Weights of a small text-conditioned image diffusion model: text encoder norm rmsnorm.
Rows from block 5 of the text encoder, named by matrix and row number. Rows with one number belong to one attention dimension. Each number is 500 + 50 x the weight over its row's rms, rounded and kept within 0 to 999. All counts start at 0. Numbers have three digits each. After the name is the row's rms in percent of the matrix's.
# v: attention value (text_encoder.blocks.5.attn.v.weight, 128x128), inputs 0-63
# proj: attention output (text_encoder.blocks.5.attn.proj.weight, 128x128, transposed), outputs 0-63
v.3 105:558690567461598502516515674425478435644635588505502516504487523473507503531514503494491505515500503506514495487507485507483476499505514513488523502480491504519509499518503476502505505499495517
proj.3 102:469371435518429516516493345586543532351386362497493523468498518500506513485475497510533511523486478506500498521497481494497508505514497492514517503469534511505496487480497496482494505503505501
v.4 098:616360495480641627616626576585619341453488527549529521445491524507491501573489522498522496496504499504488502488492510494508493507504496495503490502488507506492502495486501503487507488478502502
proj.4 098:405621489508387391370401438432395641537518470476453508578567465493516511394502501527528494488492501499514462497520507483508490492492494501502505495526495522470532518530522495501507524494507500
v.5 099:478505322336642419399486586682444396548322443511511516546480505500494517570514488476523501493475484505488512500498509486500489489501498497495507485512495489506511502487496510495498484500503497
proj.5 103:489512681662392534608489454345545579455666561450489469427515521492535459412488508505502475483512499491504499496500485499516503485495491493498492489523509534502509503532519506503503517514504504
v.6 110:462391644500358515407597541602371445602394501381520422479458491486493510506512519497489499515515500499493500475514508508489495506503506498481492512520500494498494492500498502507509507519478491
proj.6 107:551619378516630487578428471424594546400590492638492623490532498513485515475488495512496519499513517487501512477511493516495473500518509477488490505529483491523480471473498507500481490530496510
v.7 099:579318683479426570582458467622554600564527434523504585540522472484498502510487502518493493479522489500490500508505497506486511498504495511498514504492501496500484498510518496524510502514509507
proj.7 095:425634302498526460400542518394449434427495574492515380414479483519510480474500494507487516499514521488490507476500498506493499478504494492509511503482480503510489486473530514491493512493512506
v.8 106:359299463436574561347462396573474399564546636480498462495499487517497502545511511489499522504501508502504500488521507508495500496505519507491503506464502498497502486482476486504507502499470506
proj.8 100:637692549532409460665545575464544581434449364524504535499503478462493457427482491517502494498528515495505501511512511497521494496503492496510515503492491502487516504489497510495491492490500508
v.9 106:523428541369620396494579542365676418477434407437493528448513500483537508530495492492520492478483484488497488526502509486515499513504492513496509491455504497510518520488498494484500492498507495
proj.9 116:465556461609409607507427472629354557509582561540503461590504530544499467437522458474494501526480501500473527491488495473509498511473474491496498495499515512520474481517518523479496478513523492
v.10 104:663517552555411474735608460559519365493601485568480438500514499469521518611497495489508494465505476505506499485476484508494492502496494493501516495512491515500493493499526505501520480497513505
proj.10 106:374467448450585529265427501441484617525429494440468624494520458506533507365514503500487499497493501518507461485481490511512502485508505489488500488497504519499523514502491497506505498522476508
v.11 097:424409492569326368414423624660452327421463464439495463491480501515473505517521500489491493492486497489487524512496500525495514494504490500501492476488493509503503497499485508498491501504498485
proj.11 104:600568489457651639600556399368549622567519547551469545525551490499555511465491504500499496500494498500483511500493502485536500510498512509492489489491492520505485514505488513505502471499500509
v.12 100:748565508303589591480627455328403479592513487477508500495483533494493498516511492500517498516496500499504487486502500471507486500492492485503504502486499509495514501495508496490503500494515507
proj.12 100:235461501680437388513380526650569525405504513569486532513578486523488502461502503506517508504511510497500494513518519501488505495509506508506494509503514483495500508510501510506490503514496495
v.13 107:469545595421421418431698434567537734488489542488523582554495533483464476404494504521497521531515505504506482505526505507494515518481506504486490512455494494498508507518506484506493513498492508
proj.13 116:538459423587546580557336548439487323507535443510541380399519460514466525607531514500484498530511495489497512493503508515499484492507515499503496518460523493521490487512491490498515513510505514
v.14 089:428622285636534571504576354641571466334475436523524467514516504511504511585512496501484500494484499508501489513504502520500501500508506503501499493515501510499502489509503489493508498496492500
proj.14 083:565398684393495456473436632370410556684501595461432547521454519500564495393474510493521505497479517500491534464517495492498490500504507478502480522505511486518493468484520500493501509508507505
v.15 102:351369418416602589578473498347603416596393425526488480470523514497494518503500496486496496484497490511502492503494510502503494510502487498506501486517493503495507498496507511489509481498511485
proj.15 099:641609590562413393433560515636411576410591631483525519559484463479506508531535501510506498494497488490509478514505484510483491516495512502503510473523496510493508501493505495510516490496481508
v.16 104:485522494564433509597322523441575486635419520556508616478488454510514510533490497512497506479494506508510494502516509507501524499500520510489503512486512495506513496505491493496499490507495503
proj.16 105:526443491439544465416648491515464508384594500422498341575532522483509510461484490500519475490498483522514467501468490512503489495510489516484496488508498497498519521498496475510521514491502489
v.17 101:562507475737562533580476540638465462373521544483505490506505511491492490467486488509502504495499486504490491510487482503503513491494501495512525503506502499510501506498493503501498496492498512
proj.17 105:471484501296466512428539445403527532626466439495441555464514480476512492540484489524538491500491498511501513517501500475507502485509504480518519511465509477486531482476522514489487511488501506
v.18 097:473428654473532498462274468703334352537402561574517493493481483489510495489487499489487511491490496515478500484506501490476510491505498496492503502491495493511499499488498499516513486515489502
proj.18 097:549549317552461518539682535308651623440588421414434461488520526497469478493484511489487486504483470499496500501484501509494495499498492516502502488491500519502503511512483483499505503495521511
v.19 099:351433490352543566362401455610536595626395529571503494598503478489503498483507501514494503507507495516503483496513497498488522495504512512490509511516499495496498493520513480519504510519491502
proj.19 106:637569514641464429622566528408472430413583482406526492346435562479477525557507501510492499488513499476508522511515507497515490495496500497502504503484492502500491501486506512491484501502513506
v.20 101:448442582625584674389585486439524463587531413544470440493493529505505519562508470492494500501494488503501496483503505521505483479511499504498511485553519500505495495502492494489487507504522497
proj.20 102:552565439403473355605431506579465548439447619450480595526463447511470488402511504502544497500516489494497472505499507480477492501483506532513510500500504501480504505495518492494499486511490473
v.21 100:489368455479504530509635622433529351504418596498491526530507526518502505500492502498515498500506490495502503482498499484496506506494499504498488525506503497496501495496503499502513507497503500
proj.21 100:521606525528507472461365379552480616494576412507511489460487482479527510464485498529526486505492523519518496504522502489503515490489488477483497506476493477479521507499498520490478515505499512
v.22 096:605473461510522492541293387441555567478638392397489426472479499495506512449490502502516483529504514507499503519494493487517500508490497502501496495490502508493514510510500498484495495485499498
proj.22 089:365513507496500540451669608522470431500367609620498582544549545514522505573494519485523493479469489504496498496497507485488488519528507521494490492491491503500498494479481494510497498493506474
v.23 102:495420511545732391365469461388366554401516536546482491530491477526510507523515515515519522501509503491487496486521519499496484501499500518487482490530512485511513484506499486494495493505497494
proj.23 098:522595497466279571658511543607595461578494443450554482446520572520494496468510490481506509494505519499502487491507493487474485494484466482484499511512465507491502501503523512499498512496506484
v.24 093:380449480427374617534570305450484506604423436557487466512478486500501511609501507483490524485501486493509488490517515531492487485502506501489507493495515501499511483495488494503512498504489501
proj.24 097:594522526582611395488455667549530501405573602426500546488556464480510491352505505501495467497504489503513469494488492502508514501494493521492513480471489531506512516532514483514509484529497499
v.25 102:569539371410537496511329422372347558487515539549525517501498491491513506451501487504505495515501492485495500496504491486509487500493501502495506508501505497501505503507499497493508503494500490
proj.25 097:422473607582477485493629556602603450503499434449464485503538558512466505572505525481518513487501492488505519514507508509480508497494493489481498511472485497510497481504501508500471509487503489
v.26 100:569497539465497382441501555662531482619517512595522517535496492522516498507493488496507512492496486506507497492509486525494492489486517516492501491480519505507521507504487490494506490496484498
proj.26 105:468503447549508595572487423357472517385498487387469494477539504494484495472491507499503465504482500514511459505491498461533508508476487515505512484489502536489502545526497499494511502512504517
v.27 099:450502339462382406516583587617719519502446686449474554517540506513484484543496498485508519509494499504492496502498494489511486504498502496495498500464494496499493508479491512497496499486493502
proj.27 103:573502653522614612460455402405327481518584308533505455513444501523522501478481476490512493526501512506499515501501497496500491495506499483500506512493520489513504490504491491485521505479503508
v.28 103:664706572512666430518638548375441502434561462495546507435465531496487482508494513514486507500486514529486497527499503508500514499509500493509500485484487501500507501499492497504489493495493516
proj.28 100:354333430497361552501395469598556487535453518524485508589556509532534473466495469508514521517488520491478508485528470468484480511492479476501509518516510493510480484488555509500515525519518510
v.29 098:719346567480621522415424687708411414508419465506471477479496500510486490502503487498502489486482490508514490507489509502514512491491488493520503496514502509484509508513502516488490485503514503
proj.29 095:311631437489393482577535316306583571516563520511488500531517440500518459455474509505501487477502493527492497526487491470508514488489499510522507494533516490486516518487516510489497491469521487
v.30 092:471492508600465430514386672631590300514465538525498514532496523493492486451481480505498471497476500522486509516486493487517518513492481492512499488466489508492503508516524516489481501485522511
proj.30 091:544523483410517537499608344386419656480507433463506516470492474500491508605508515500540492496488485487499498517502510482503513502500500503502489502481519503495516498506486496501516498475495494
v.31 101:637338405465677567424458619522435527508603445516497438483502481496531512504507516503514493499500503498511501495506497500492481496509503507514522491529490501502496491504497502507513502507496503
proj.31 099:342653580508365446572532411490551471501394534479534562525491500483532519517504498533518493492517502510501487510501482505505499484517503503506515490500505489495515496459515505496478515493503494
v.32 094:434466640448661526458515486413480307553567488576497458483459497507511497540511475477499501489486492498499504494504507504505492501499498497496491498501515498509494501491494499496488499502504501
proj.32 090:545538372541367448562466504584518644468430537440484534543553497494472498403506512494522482493483500514499473501491519491511508506485491528504495486509507504462513531529490491506508483519494493
v.33 101:536371464520555723487453448563413425313620556541493509458495487506500508535472508485506496483498495495481513479477490479489511480513502487521497494507495507501485497472497523499500490495507494
proj.33 101:451594521452437325511521560440559578677392431461467417546518453530528511423520507484497520504503471494486507533499505513498496487499520506506485496499524505508503511508464498517507500474491482
v.34 102:570535440446575466441502349533476656553605518482497549590516486513501509547505490494525523512520498507495494483518488489487491487503519506500514505507506493505503491487478496503499491498483512
proj.34 108:425461587530452538558499644478524383466421487550486410374482544508519479449496499494490495489511525507499508513504500497501498502514491498516514499485503491501488500481515503502513521503502499
v.35 105:619474567467493638507396501504457521557538499638492517549498476483529510585492508515490508490507503517516493459495492518488512484501503505491515511538492498497498481513511485504521490507487495
proj.35 105:390524461543561367482584494492554475487464485324470482453476494490474504382478508495514490494504486510526451497494509514493479496517501535505493502491505507473531537500473466508494516497495488
v.36 100:539473474497428570462262593529505378625364470451495500465474480504507512478471491493497493495491499509489510490490493487495507491507492487500499500538497505498500495489496518498487499505502495
proj.36 096:454526522513563392553712420427465589405597544559516527565529504507494511523492503518496499484514487492505473526499510501503490505494511517496508481535463494491505533506490495511509491498497495
v.37 106:378642337587575422513430502453441650444636557555470392512554515500480512449539502501491504502506500471520510509508497521514465514494505507503501485503498503507504496514508492496501516493491495
proj.37 096:619412671427439595499559499551560378565357421426548655473432492472533501601473508495497503522493490521501508495490482513496501491507502492496518517460507493514497482485484500484476501497488513
v.38 106:348377481383502432410478504341573613480407424458488546585530494508521500470497487502513492493508495490506499532509519493504509516507493511511496494493520490491504508517513502513499515508509499
proj.38 107:620590519609458518607513529632452404528593593535627404398431519523474508540538503480492500495511502488484516489480486501500496489472489499475492500488486504523485492494502514505509489495495493
v.39 097:409501505409705812439629572355597492512484465417464430475517524515499487493481474482487495503491499499513501522486508499502495496511505486526495489517512513494496514491486506498507502496500498
proj.39 087:568508506573336213560370448638415510491483563603567577550458471514508504454498484510523502516487487488491509521507487477488497517484506513515502498510537485497492498487517506501507495506511490
v.40 101:341508459666456544497612610556532394479489554426448434504503493526507526575520489493496503484494484495497516512501494512490501484510511507501505487533510497514494488494495496503498503513499495
proj.40 106:661470529351531474480420404457463593527516479546499607528468482485512491406469486509512510518497520492507506509511494487513522505498504480494492498513520496497499513479504503512518508506486506
v.41 095:598361446329574322407407593486464446521533612552493482507518451515523505493525526505530510497511516492510500496522508500526481518505511515497491494484499495481512492494493493489497499492491496
proj.41 095:426650546636426635609568399511521541474492376459518510511486594519475513542487501487499494499489492496504484514509504487494486503492479506501502503501506521489506520524490498495504505473505500
v.42 113:277356416502518418546369492389570506563352563473458467460524528515525507464501511492508498504501501500500495497504509483504499513485501501489496501475487489491511500503499504496511490496501479
proj.42 105:721628576509479585443620508603444486450622425525553548557484495489447506601513476481510496537488490476496512499507495512476474510516505495497488502491524503508506474484465491491512508489498502
v.43 105:488519374425399390441394625590643514543448436431491456596509508488489507530503495483508497501493493489513508512492499509508488491502495500503501493494502492506502500500488504499497497500503490
proj.43 104:497494637579607609572601410427396456475528560525487569386459504484533494502485500506481486490497496513508491492485498502520502503516499519515522481490491511494500506508496497486490475492498500
v.44 109:559606530510570573443465498609363273501521524537505460572528517506494491485496488475472499483475496536486506494488492495488507487520494480519505484522481523487481500494504514511497490495509514
proj.44 105:454411499490418442572534469416612699513457490508437576366459481492531490543487487528505503483488524512492524505512485499507529499510512480524510499486524461493507486481516514494494503503502517
v.45 101:473399471556509521339471504581348533609473531431541476486502504506480499448492504492487519535502519517499488480520511531497488491504521500499491502519511491493508495498470495504500502503486510
proj.45 095:513619527461494469676540489439619474349496479608486510519511490499503514568502497533523479492521505488498495520506483481511481528505492499515513494532499511497508487489525504488498489516509500
v.46 102:383437561657458447505484503634585441518510525461457455499524511514526518470495498495509489489514493495505497503502509494489505509492503510484493511520498498499501504510504504515503505505496488
proj.46 113:592555439377527567472498508377419547497485484538551557493441484496471520535521520495485494497495505496503508486490500508503499506510503507487486485534487507499491492487479497500503495502494490
v.47 101:301390470574337597561498317614569392473397570564489541547560506504495488550476497489492508498513492501494493489494489503496515492513510493503502511496506506495487497482495503509505497506500496
proj.47 101:703570543449634441424509635423440625521605451426470459429429444482458501436528489519499511508502500490510491513510524503524489494485512503517513497492507512485524510529485501498506496497492513
v.48 095:391531573655514334385448513586435612399490409518479435536488498499509504437525490524493496494504490488503508522501502511493510506499489510499494487552498497512494504518514508500486510517507488
proj.48 094:605473442383479636610541504428556417613476599470530597423451491504438496596506516496485516491495511495490502474495506504483482490496507504498501503516473472496486503492506504505504501509489508
v.49 095:570482546467533599599500506373312595742528552482496447443511491497494486470493511498511501507502511503510499478491495489503476492493510502509513505502503489500498492485496509500500503502494503
proj.49 088:442523478494465409418509478604648411279484441524483542579525444489469476539496512507496494509542489499510472516492472527483511488503490491512514498526507514497517514498514488507499527508491506
v.50 096:418513286601519405443629499617640599487533416562513517479477488504510490551517503514488497517506507506506496493511508533510477494493497514488500507499499484498503480515495486490506498489498499
proj.50 097:565475695410521594552395515407395428543471598398466478574535529479504485480487523484528485486483507509509511463494496500475501512516493495499491499499491494502503481477495475488504512484508487
v.51 102:443544503572399521618547302384501743475564603433454451504485485529513512550510512516503523498530502490502501486513508516495496499487529512470488513517515491502496478493500492505494501513483482
proj.51 101:561452504437576495365479655581483307545475403564572569528556508515495502445488500481498497536506509492503480488500495501478476507521499503479481502519507517503511509500485466514532517500481494
v.52 103:588491715580365564377418461438502508567484431468474522490461477473486511494498492502484497518495503513503488498509488510490501481499487508488515501516507505511505505522498486498490509507506509
proj.52 098:415501275439637459609583517553503476427515564502550499500513538509473516474506505489515510500507485491478503496486521484493487514497494532499509506488498503504474496479499502497488472505517484
v.53 105:353377554525633637379565521486412610496465562584503541530494462534492507532509501509496515507519498479501498505523515508491500504509518515499498508498526491515507494496479485509519503505477502
proj.53 098:643592448480361401615433468512593422505527435416531431408515516469514478397478500505500501504516512510496509491496462502479508484484489481497522506490477500515501492478546516493484515507520506
v.54 103:589501376338558542599659642470448290519398502361506513507509514498528503538498495476513499494485498504493512488489502479502474492514499481504508498498498505503496493480502500497511496498496506
proj.54 103:400483594649471456393374375510530667458593513650462494496519521490547506428479492519507492497493513514508499502514478503514520491493487461491502492497491500503509495490516519491480503508491515
v.55 090:699606344458542568611583438246500544387492464516495447508512532494509505452502507497519477485504492495506499498482504480509500502497486492515496508545494509481490503505516522505502501492520492
proj.55 100:295422625535494418408430555689472474625527522511527618506494510526535512576513495498507509502511510489494502495522490492488497510484499495486493514536502493499503480503525510509498504507498482
v.56 097:531287631353474486415483535666526494491530532403497520488493492485491495503511504491509507507510493496502486514515510498494493510492507514489510505449503488507503518497485498512503497505487496
proj.56 096:440685356624513551570487471377495488478484449611513413512522497530515469470475485503493485508513496490479518515482511507516493496521496516517503495472515514504482484505504490494505489496524487
v.57 097:490413462626698432423406600530422284446465545580474453468474508510506513533511497497509495492488489505499490502503508493504497521492489506499498486524503510502515499512502498493497495494508494
proj.57 100:530596528399313546598579413489558695552514418422545611512533517483502480452486489513521493486487512506500492501507498482494506488493485478486512502516474495487518500506527525493485514513510494
v.58 097:378432482572488571327544401407583562479639505448517529489489495528495499529490518509489505525526516503494503487513500526484508483505519512493490496487501491504500489485467478493499503500477486
proj.58 101:598577516446525445673483590596448450502375498556518461554528514505475529450515477500501511496495505476501499493516531482482467520518507518509497504492475488489475504492497497512511492504506486
v.59 097:501619281427603531324542461490510541510391572564513486566520476516513497504508516492503510513508501494513483475516508508496480494499514506491492509539504500496503488509494481500497510503491499
proj.59 095:491425739571434460694439535515483490507584414406520511409420558483507496491497499511499493502500516517504504482499492507502510490497479488499507510503490483498503485510510509483477510513516506
v.60 112:496636615597425453442634722419542586445552584423472553603478541518495491452496501519500497525501516501488508512509483483490509503495493498496492501478486496514493506502499504497484503511504502
proj.60 106:522407403429559532550386329570465414548452374589536484356509494511476539545513521490532513517483502498500521505518520486499494504519512501504486519455524480491484497506475494499508502484507494
v.61 102:646435569568407333470461710501456446523471433445469449469476482505523514512521494504500488484495493505520495498490504510513507486497490508511507500526498496489508495515506506498502500509515496
proj.61 102:378554435440609650513528312487523533489508552557490582583516522501483492472471484486485504485491508519500500500480492495500517517490488501491492503525493483493490500470493510487493471486499495
v.62 098:499666400590560416362454543627368518493368370487525525495518504519486495458504480496489487502471490509498509523495502510504514476501506501519501483523506496500508513506493506497487500499502503
proj.62 101:501364568436453565643514481374607470519595634501473462515448526493504484568463512501500470499507511503481516498501479478495521513480484501503493494540510504512485497492528506501517514517518501
v.63 101:566482506468664570502593631427644532577586525552524486421477500493492489493501506518502499508500496492503497511496497505499484500497498515496506498478489488509500497504496494496504496507503508
proj.63 095:440536479506364430490432399573392477408426442437524535606538500516519502524502482520539530513507505480496490503519503489490484489503499506504514503496512476492492502475511495487496520488506507
v.64 102:334607418419529383458596551570521568448456547442516524427505501507495502491505486498505515503487492482494506521507508495510495511489510502480492503478503481522518514490479509493489503504479489
proj.64 103:654417574586468597538395459433481442544549443527498452602488534508502471480468480474479488535508505498490530491486469510494511500494496479486488504516518511529480481513503494493504506519504511
v.65 095:500410513440400320527534572548655374575342509365506489412509518485474493476510508493512492511491505505496488499497506462503491513495487499494490518462477491491502511482506502496500491502513491
proj.65 093:492583483537570623462475452458358594424648497650476537639532523501504517570522489506500508484485511493508509493509534509511488527523505511510488484543499494500497511532471483506524496491506509
v.66 102:329456528638369421520402575484649474391457537411455570592501493519498501441495483504507480508501503500479525521495493474499529504499484496500488510502503496506481512499516519504474508501515489
proj.66 108:671532468393606570469589446494361514611527470570566460382467566514491523599515513487510503502492494490502521492512530487501495501493513512489479506481488499486497503509469509506505493476486484
v.67 099:683566446612564449698507534251516488430594497461507519399510505500504496469497514510520489507495511498507496507489501492528482505494499497510495504491499505488508502507505492481492506478514506
proj.67 098:343463527408453561310510455718463498556424493583513497656550542518523510548499484490520504505497502507510488504512494493480516512486481491496494514514487498492517489492508512501505500481492488
v.68 104:637345445532594708404377581673457514458540517542500515496463476520510506542472509498497501513500516510505493466497511515504497468502513494495493515526515495487503487503473493486506490496498490
proj.68 104:374649540454451336599604400344537491543441456450467445492555481481496476414481511524532496479504485510510485522495500492495502492502493511520514493506487494481521501473510502479465499464523493
v.69 103:466436414313519597543525469538583468586395570443480537582536481500511483494493500481525502509503494506489487494506499470500502493504515508499514511459501492495505511485487503505508492497484504
proj.69 105:525564586641490432442481524483426524424621417542516454381429560503472495530483504501500499515513491482504517521516496507515502503491497492502502497490514519515500486508502510490494505492509497
v.70 109:473471389383538376351450374680326509449470620513494503543507487516497502479519498491508512512509504497493511501525506492496500489503511508492499502503489488493493504479483500512490506511486500
proj.70 116:514518620608442603637511607356623507561535409481490475427461531496510475537473512486479497495503515502488524504513498511484511476511490487503498512485506488517495490507509497502504521490510512
v.71 103:388457641437492643340698381497504611500440496455511465469488495491460478451499504503501514524506501499499479509515498497502508511489511506481498514484507482498506511505482483498487514511488509
proj.71 103:594555380550506366651303591535496436495565513544510516501460500518475497534511491498497529524524504458486540510520525495484493503490501494504489518502527493518469478505512510498490495527510496
v.72 097:553542586546403438635542424488524649573540388449500522474490499492511511507500503510504481489511490506494499513493488486498508504507497495511509499504495498498493506501518513509510487511516509
proj.72 096:434457415432565560341488568482469388459484621563486474547536471502502485509514503491492517497505509495495506488490489505495494505507506488495499494527504503514484482487521497510515504510491494
v.73 096:474710436445488447423459467483477411421300499615524530479489494472495495457489503495488508491475501513492491498497502487500494512494481483488485498531478511507510507501520504490490497499519503
proj.73 094:514321580582513496602528544506525575575661523361539475511477539488472532557537495509483497483495500505502504486497507520512510512501508505495488503526504485500501507534487494503500496513508508
v.74 113:554617365507507415546449673497563344523456484596477540514477507505520512560489495474507504478482491499489514482482476495496477489506482499498507480525488503513498491483510513489512485504513500
proj.74 104:459399641490516543492560367493441613503552501344488476490517491484516493453529485510505498486496497511518477506489492502540500497494497493491510483496507510489513527522492500484498497490498511
v.75 100:506540407417578565503465530215523653606549494500459453552512502505517513488508501502511504483494517504509513484509499493512493499502503494507497494525493496494503486499503502480497500507513499
proj.75 099:484487625557427428534565489748486355401447529525601552443502489474492518554522504515508502497512491505518465523488484517489497519524509531507519473503513499488505516477485487514512486487483495
v.76 098:359453463483758487368412484546488490532620498552520472404499527508487478411492505489495501522500510494496497499507508497504484498508515504503495493480499493496505509498489490491501500488491494
proj.76 101:606580553493288515639554518493502502470371497460468484601492473500499507624507498486503504489485474495490517517496502496481501509503511508521496498502514501510488486493475493490496501479515493
v.77 100:424529564529509522399495562575608416495431448419485536501454486523519480528477481487482503514477521522498504523501521513500505488507508498496489489465512498508503505490468499489481494498483500
proj.77 106:565455443482497489595485478432405584484549579583523440541548529505491492402485496493481482489481519494485524483495519488505501530504485511501497493513494492501462507501501489502528493509527478
v.78 099:353575559529288554557469418545530591540410566468471533525523493483498482471485507508463517520499511519493485480502492507489506488499506489488499522492474496500491490500510491498503496511498499
proj.78 104:671443446482678460436542549457474432449573433535524456469447498498438520580513507481480519511497477490506524498497515523487489524512512500512493510491512497511486478494468477486504470478493503
v.79 105:555607558435610267476508460491530467412473463520456427518511514486508491529522492486518507492494485481501497510503514498509490512496485508490495494484504499498514512504506493497502502496502499
proj.79 109:447425448562422729529451510520463523577532518441509596471476536518508469455498486462478503513466497512474531473491492486490502500483477498503495520513524504525475469523519507474486483510530497
v.80 091:766586635460594437547423633600503507490584536455491497469485526471471495375495497493510501499500497505495501515488487479501510507486489500497503500488496504510503524505507515504484496491505505
proj.80 092:254435351522415557435531364401505486480420444586527510503504500545542503634462502492499485514490477505493513521491494499507515492498498506508502501500529491503491501492503498492495516483515500
v.81 099:513380508460361490517570516638602475373572459400505534509546497512506521507483516504522499499515503491480513525497497504502505498503513509499500485484504497504497508483489506514494491498482492
proj.81 098:479609473544596518486456483378441528596463545619529486450439518517517496489485475516484517519525509470499503508514496496521495483485509501499512489507479529500488510500511520509504514498489525
v.82 100:559593461485473518562405451505393434547339498563476463528525494504539505499493501479495503473495487507511488470488497484505495491500500486502493513558494510489504497502502514491511486500501494
proj.82 101:451417561500538470439572532489561570493634502433500557474463459488443497514512492488463507488496501518506484506483506531500501510516510497496485489558503491503505503513478492496497473502497496
v.83 097:424371252430564497389523390447406449479379437471501478502528494527495514514515498476507505497495488503498502490499508501505486487511497503513496478544501503486505493486489508491509489494503480
proj.83 098:554616732569468464593493600545569550532601609523502502531471492507523510490522503499490491474504507485505493517510491496494482513482508493489496489518474506502502503503496510513516486503485505
v.84 096:481515531577420541590515318618584353487628469518490484527495490494493499571490473503489500494488498524499504489493485505486521499504494491494509498472495519501491489508518501498500498503509514
proj.84 102:511443474421565487389506654400431625535378565467429515458530490488536509419524518487512487479483502510502487493498529499513518497515510507498486487466509502490518514496486484516505498492481486
v.85 098:523447609682605643609465467474442443325620503478463448464498519499504505475504497521492489491496497506501509517489498498486521499498494502506500501512490511498492506513511500506494500503512507
proj.85 099:470524353305396398371495519533520548656362498552499526545495459511507518522500502490510531511503495490481515517513505515482502501506501491495484513496503485504493491470500495520512504493495486
v.86 095:353344612461466425512492550802429431550451535507492486527520503504502496526507484492494505495483490507495501518499503505508493515495503501494508487465507495505510512507508501500496497500492505
proj.86 094:674642372533495584487493424242586556454546484471478502430443449478477474468478518493507482506503492504492505505499477487528536493483494495511505488480519544511499507502511494491502500495493522
v.87 095:635531543436489426545453602634334404539531614501516545469524469507493487531502496496487505490492504514487508484496498484493510484505511491506497508462495499509496499502500503504498486507499512
proj.87 100:407454439537487564436518386386636566455489377508449412559516481501536475458480520490515506498488517518495503512506494496505525483504488471499492503480517491511507514483491498495492510473491516
v.88 092:413435365701507537506542423434511468308478560472472455493536510530507514517491508501487512491511495491494501501501509510480501492502510503492493494530491496511488491485478501510510494503494491
proj.88 092:575540618322497482498493589548500551684520437524533531496473464470544509472516495522506511513500521511498508484499493518505497502517504486496511493489483470499511485467496502505507494491488506
v.89 100:328520552659500601571557365406459410465503572465465460485475493528520501539505492482500515494507504502486502496504505500495503491509513500484492504528515501507491495490493493505490504509492501
proj.89 108:681465440367489425434448613569507598544498451527515578535509500500498539440512501488502507504490498491502491510505507501498499517491492500479486495525501518498501503506498493507519483516486479
v.90 094:447532362557490514607631283608574601405560479563513483423518452504499495563509511497496513509503499502504491504507494531507489494494511506489516491493498502504498491498502493503509498499492499
proj.90 089:556462633440541531378382690417425439632460543405445514622479521512547488444497506476492525509486499485485515475504497498487482487491511489504489509501518520530486488506497490503509506506496507
v.91 100:553658371634576463485641560630496510438462499533508535532502533503460465481515487513485494507489490514496486511501493511499511493485495501501511480515485507503505513511497506490491501506502503
proj.91 096:478377631378453526500393457401498503592521459437431526444478496520529537551484506509543506506500505488505506502516494475481497494512509486506496515515526477495508484484524493496510522491495508
v.92 094:426337500339382625413356294473608507671454535512488484487506463493514495524498500477488522505504500504513479481521506521497492508498514495486503512473518506491506489494488482496513501493487493
proj.92 092:549644518643620373579644665546397506321554495472533484564519530494465517465507483491498474503503476497507487519482534507505481507505508547507506487481493497496500508521470486495492463496514480
v.93 099:419512535536656614438743470312469446596567566383472409510515524512489516547515482501499511514514498510510481485508507506488484492508514508497506491523505506494490497505493477500509504506496503
proj.93 099:564497480461394392556301520690504553415444446636497635499452489512514508414511499509518511499497528489502503495528506471493479515498494474491497512493493480488498494484527508502501503529488485
v.94 101:639415446503513568433650659640604426489512553525495439460507505508500515577501526498518500496503504506516493473493499505502484502499500492506498513521492517482510484497509501490505501494498504
proj.94 100:395582556499508468551377347401417573527506424491502581552493467493539507389481491515503491493506498513511478497504493477504507491493489495502501507521500498482518520494497519487491509496500513
v.95 109:426301585493486640496561604666645482488502536519464501551494472522500504515484485499514514472498485503481503511497496494501514500501501493510504493499508498501490499495507525498484495505504503
proj.95 111:580652428504489357482455386351379526534497494487532490443505437492480485465515501515505494501517502500512485525494508498523517480493520503498504491485507490482521537492491500503511492488480509
v.96 096:584448543498651534498294502592391546501612503594504439465488460513522499467500504509494507493502512495513501499501499519508509491499519501497505502515515505489504494510487490497503493503489495
proj.96 093:433558465485364487516647471433593457522388471410476519547510500506479480525455511482493489493491459500501483523479500481487499495489503524510494498516501517495503521495485495500498503472505489
v.97 100:377407456407494583618333424456589392645343475530471507520507479512530503548484483479504502476503493503508509493502508497508514504504497501508498509522515495494502496491499506502506492486496501
proj.97 097:600546545604529412391628575529430590385638604463521454502486512466465483417502516493497464484504497503513479498491496506497505512489492522496502479526476525481518525525517481520528501510499489
v.98 091:554641333539511512413448359292311621397447586547523532485503487523506501486508521511492503502508513486497496482512504507488508487507506495499491504520489502503501487485480496497500501499493491
proj.98 094:440366663478492469588539646669649425566548400438478449533536519492484497491506494504503517508498505505494518510510491500485491495486488495496505513492491474516497490524510510507492513496521511
v.99 096:632497481409587433403561673694455340433434584484496553476518511482487499545488519489503503486481506513499496491496504480495509501500490491505511505480480498506505502495505504498499490505505512
proj.99 094:381514528571414580604411350360573623552567395502482426497466496501553469421467483520505500513505502529484512502498500498529519463515493490518505512491524484491513502504490513483484500488506520
v.100 103:556585589464614481405537547355394512515450533416476409431513509515502500466518499479502506508489509507506493514504517512509486495489504502494487489522508495500514514501478499493486493503495490
proj.100 099:448447421536420491618458446627584471463555449620555614624457539526493490518477493488494492526501504494484501512509478465490492528484480513497506498541504510493484510503518494498511493518509494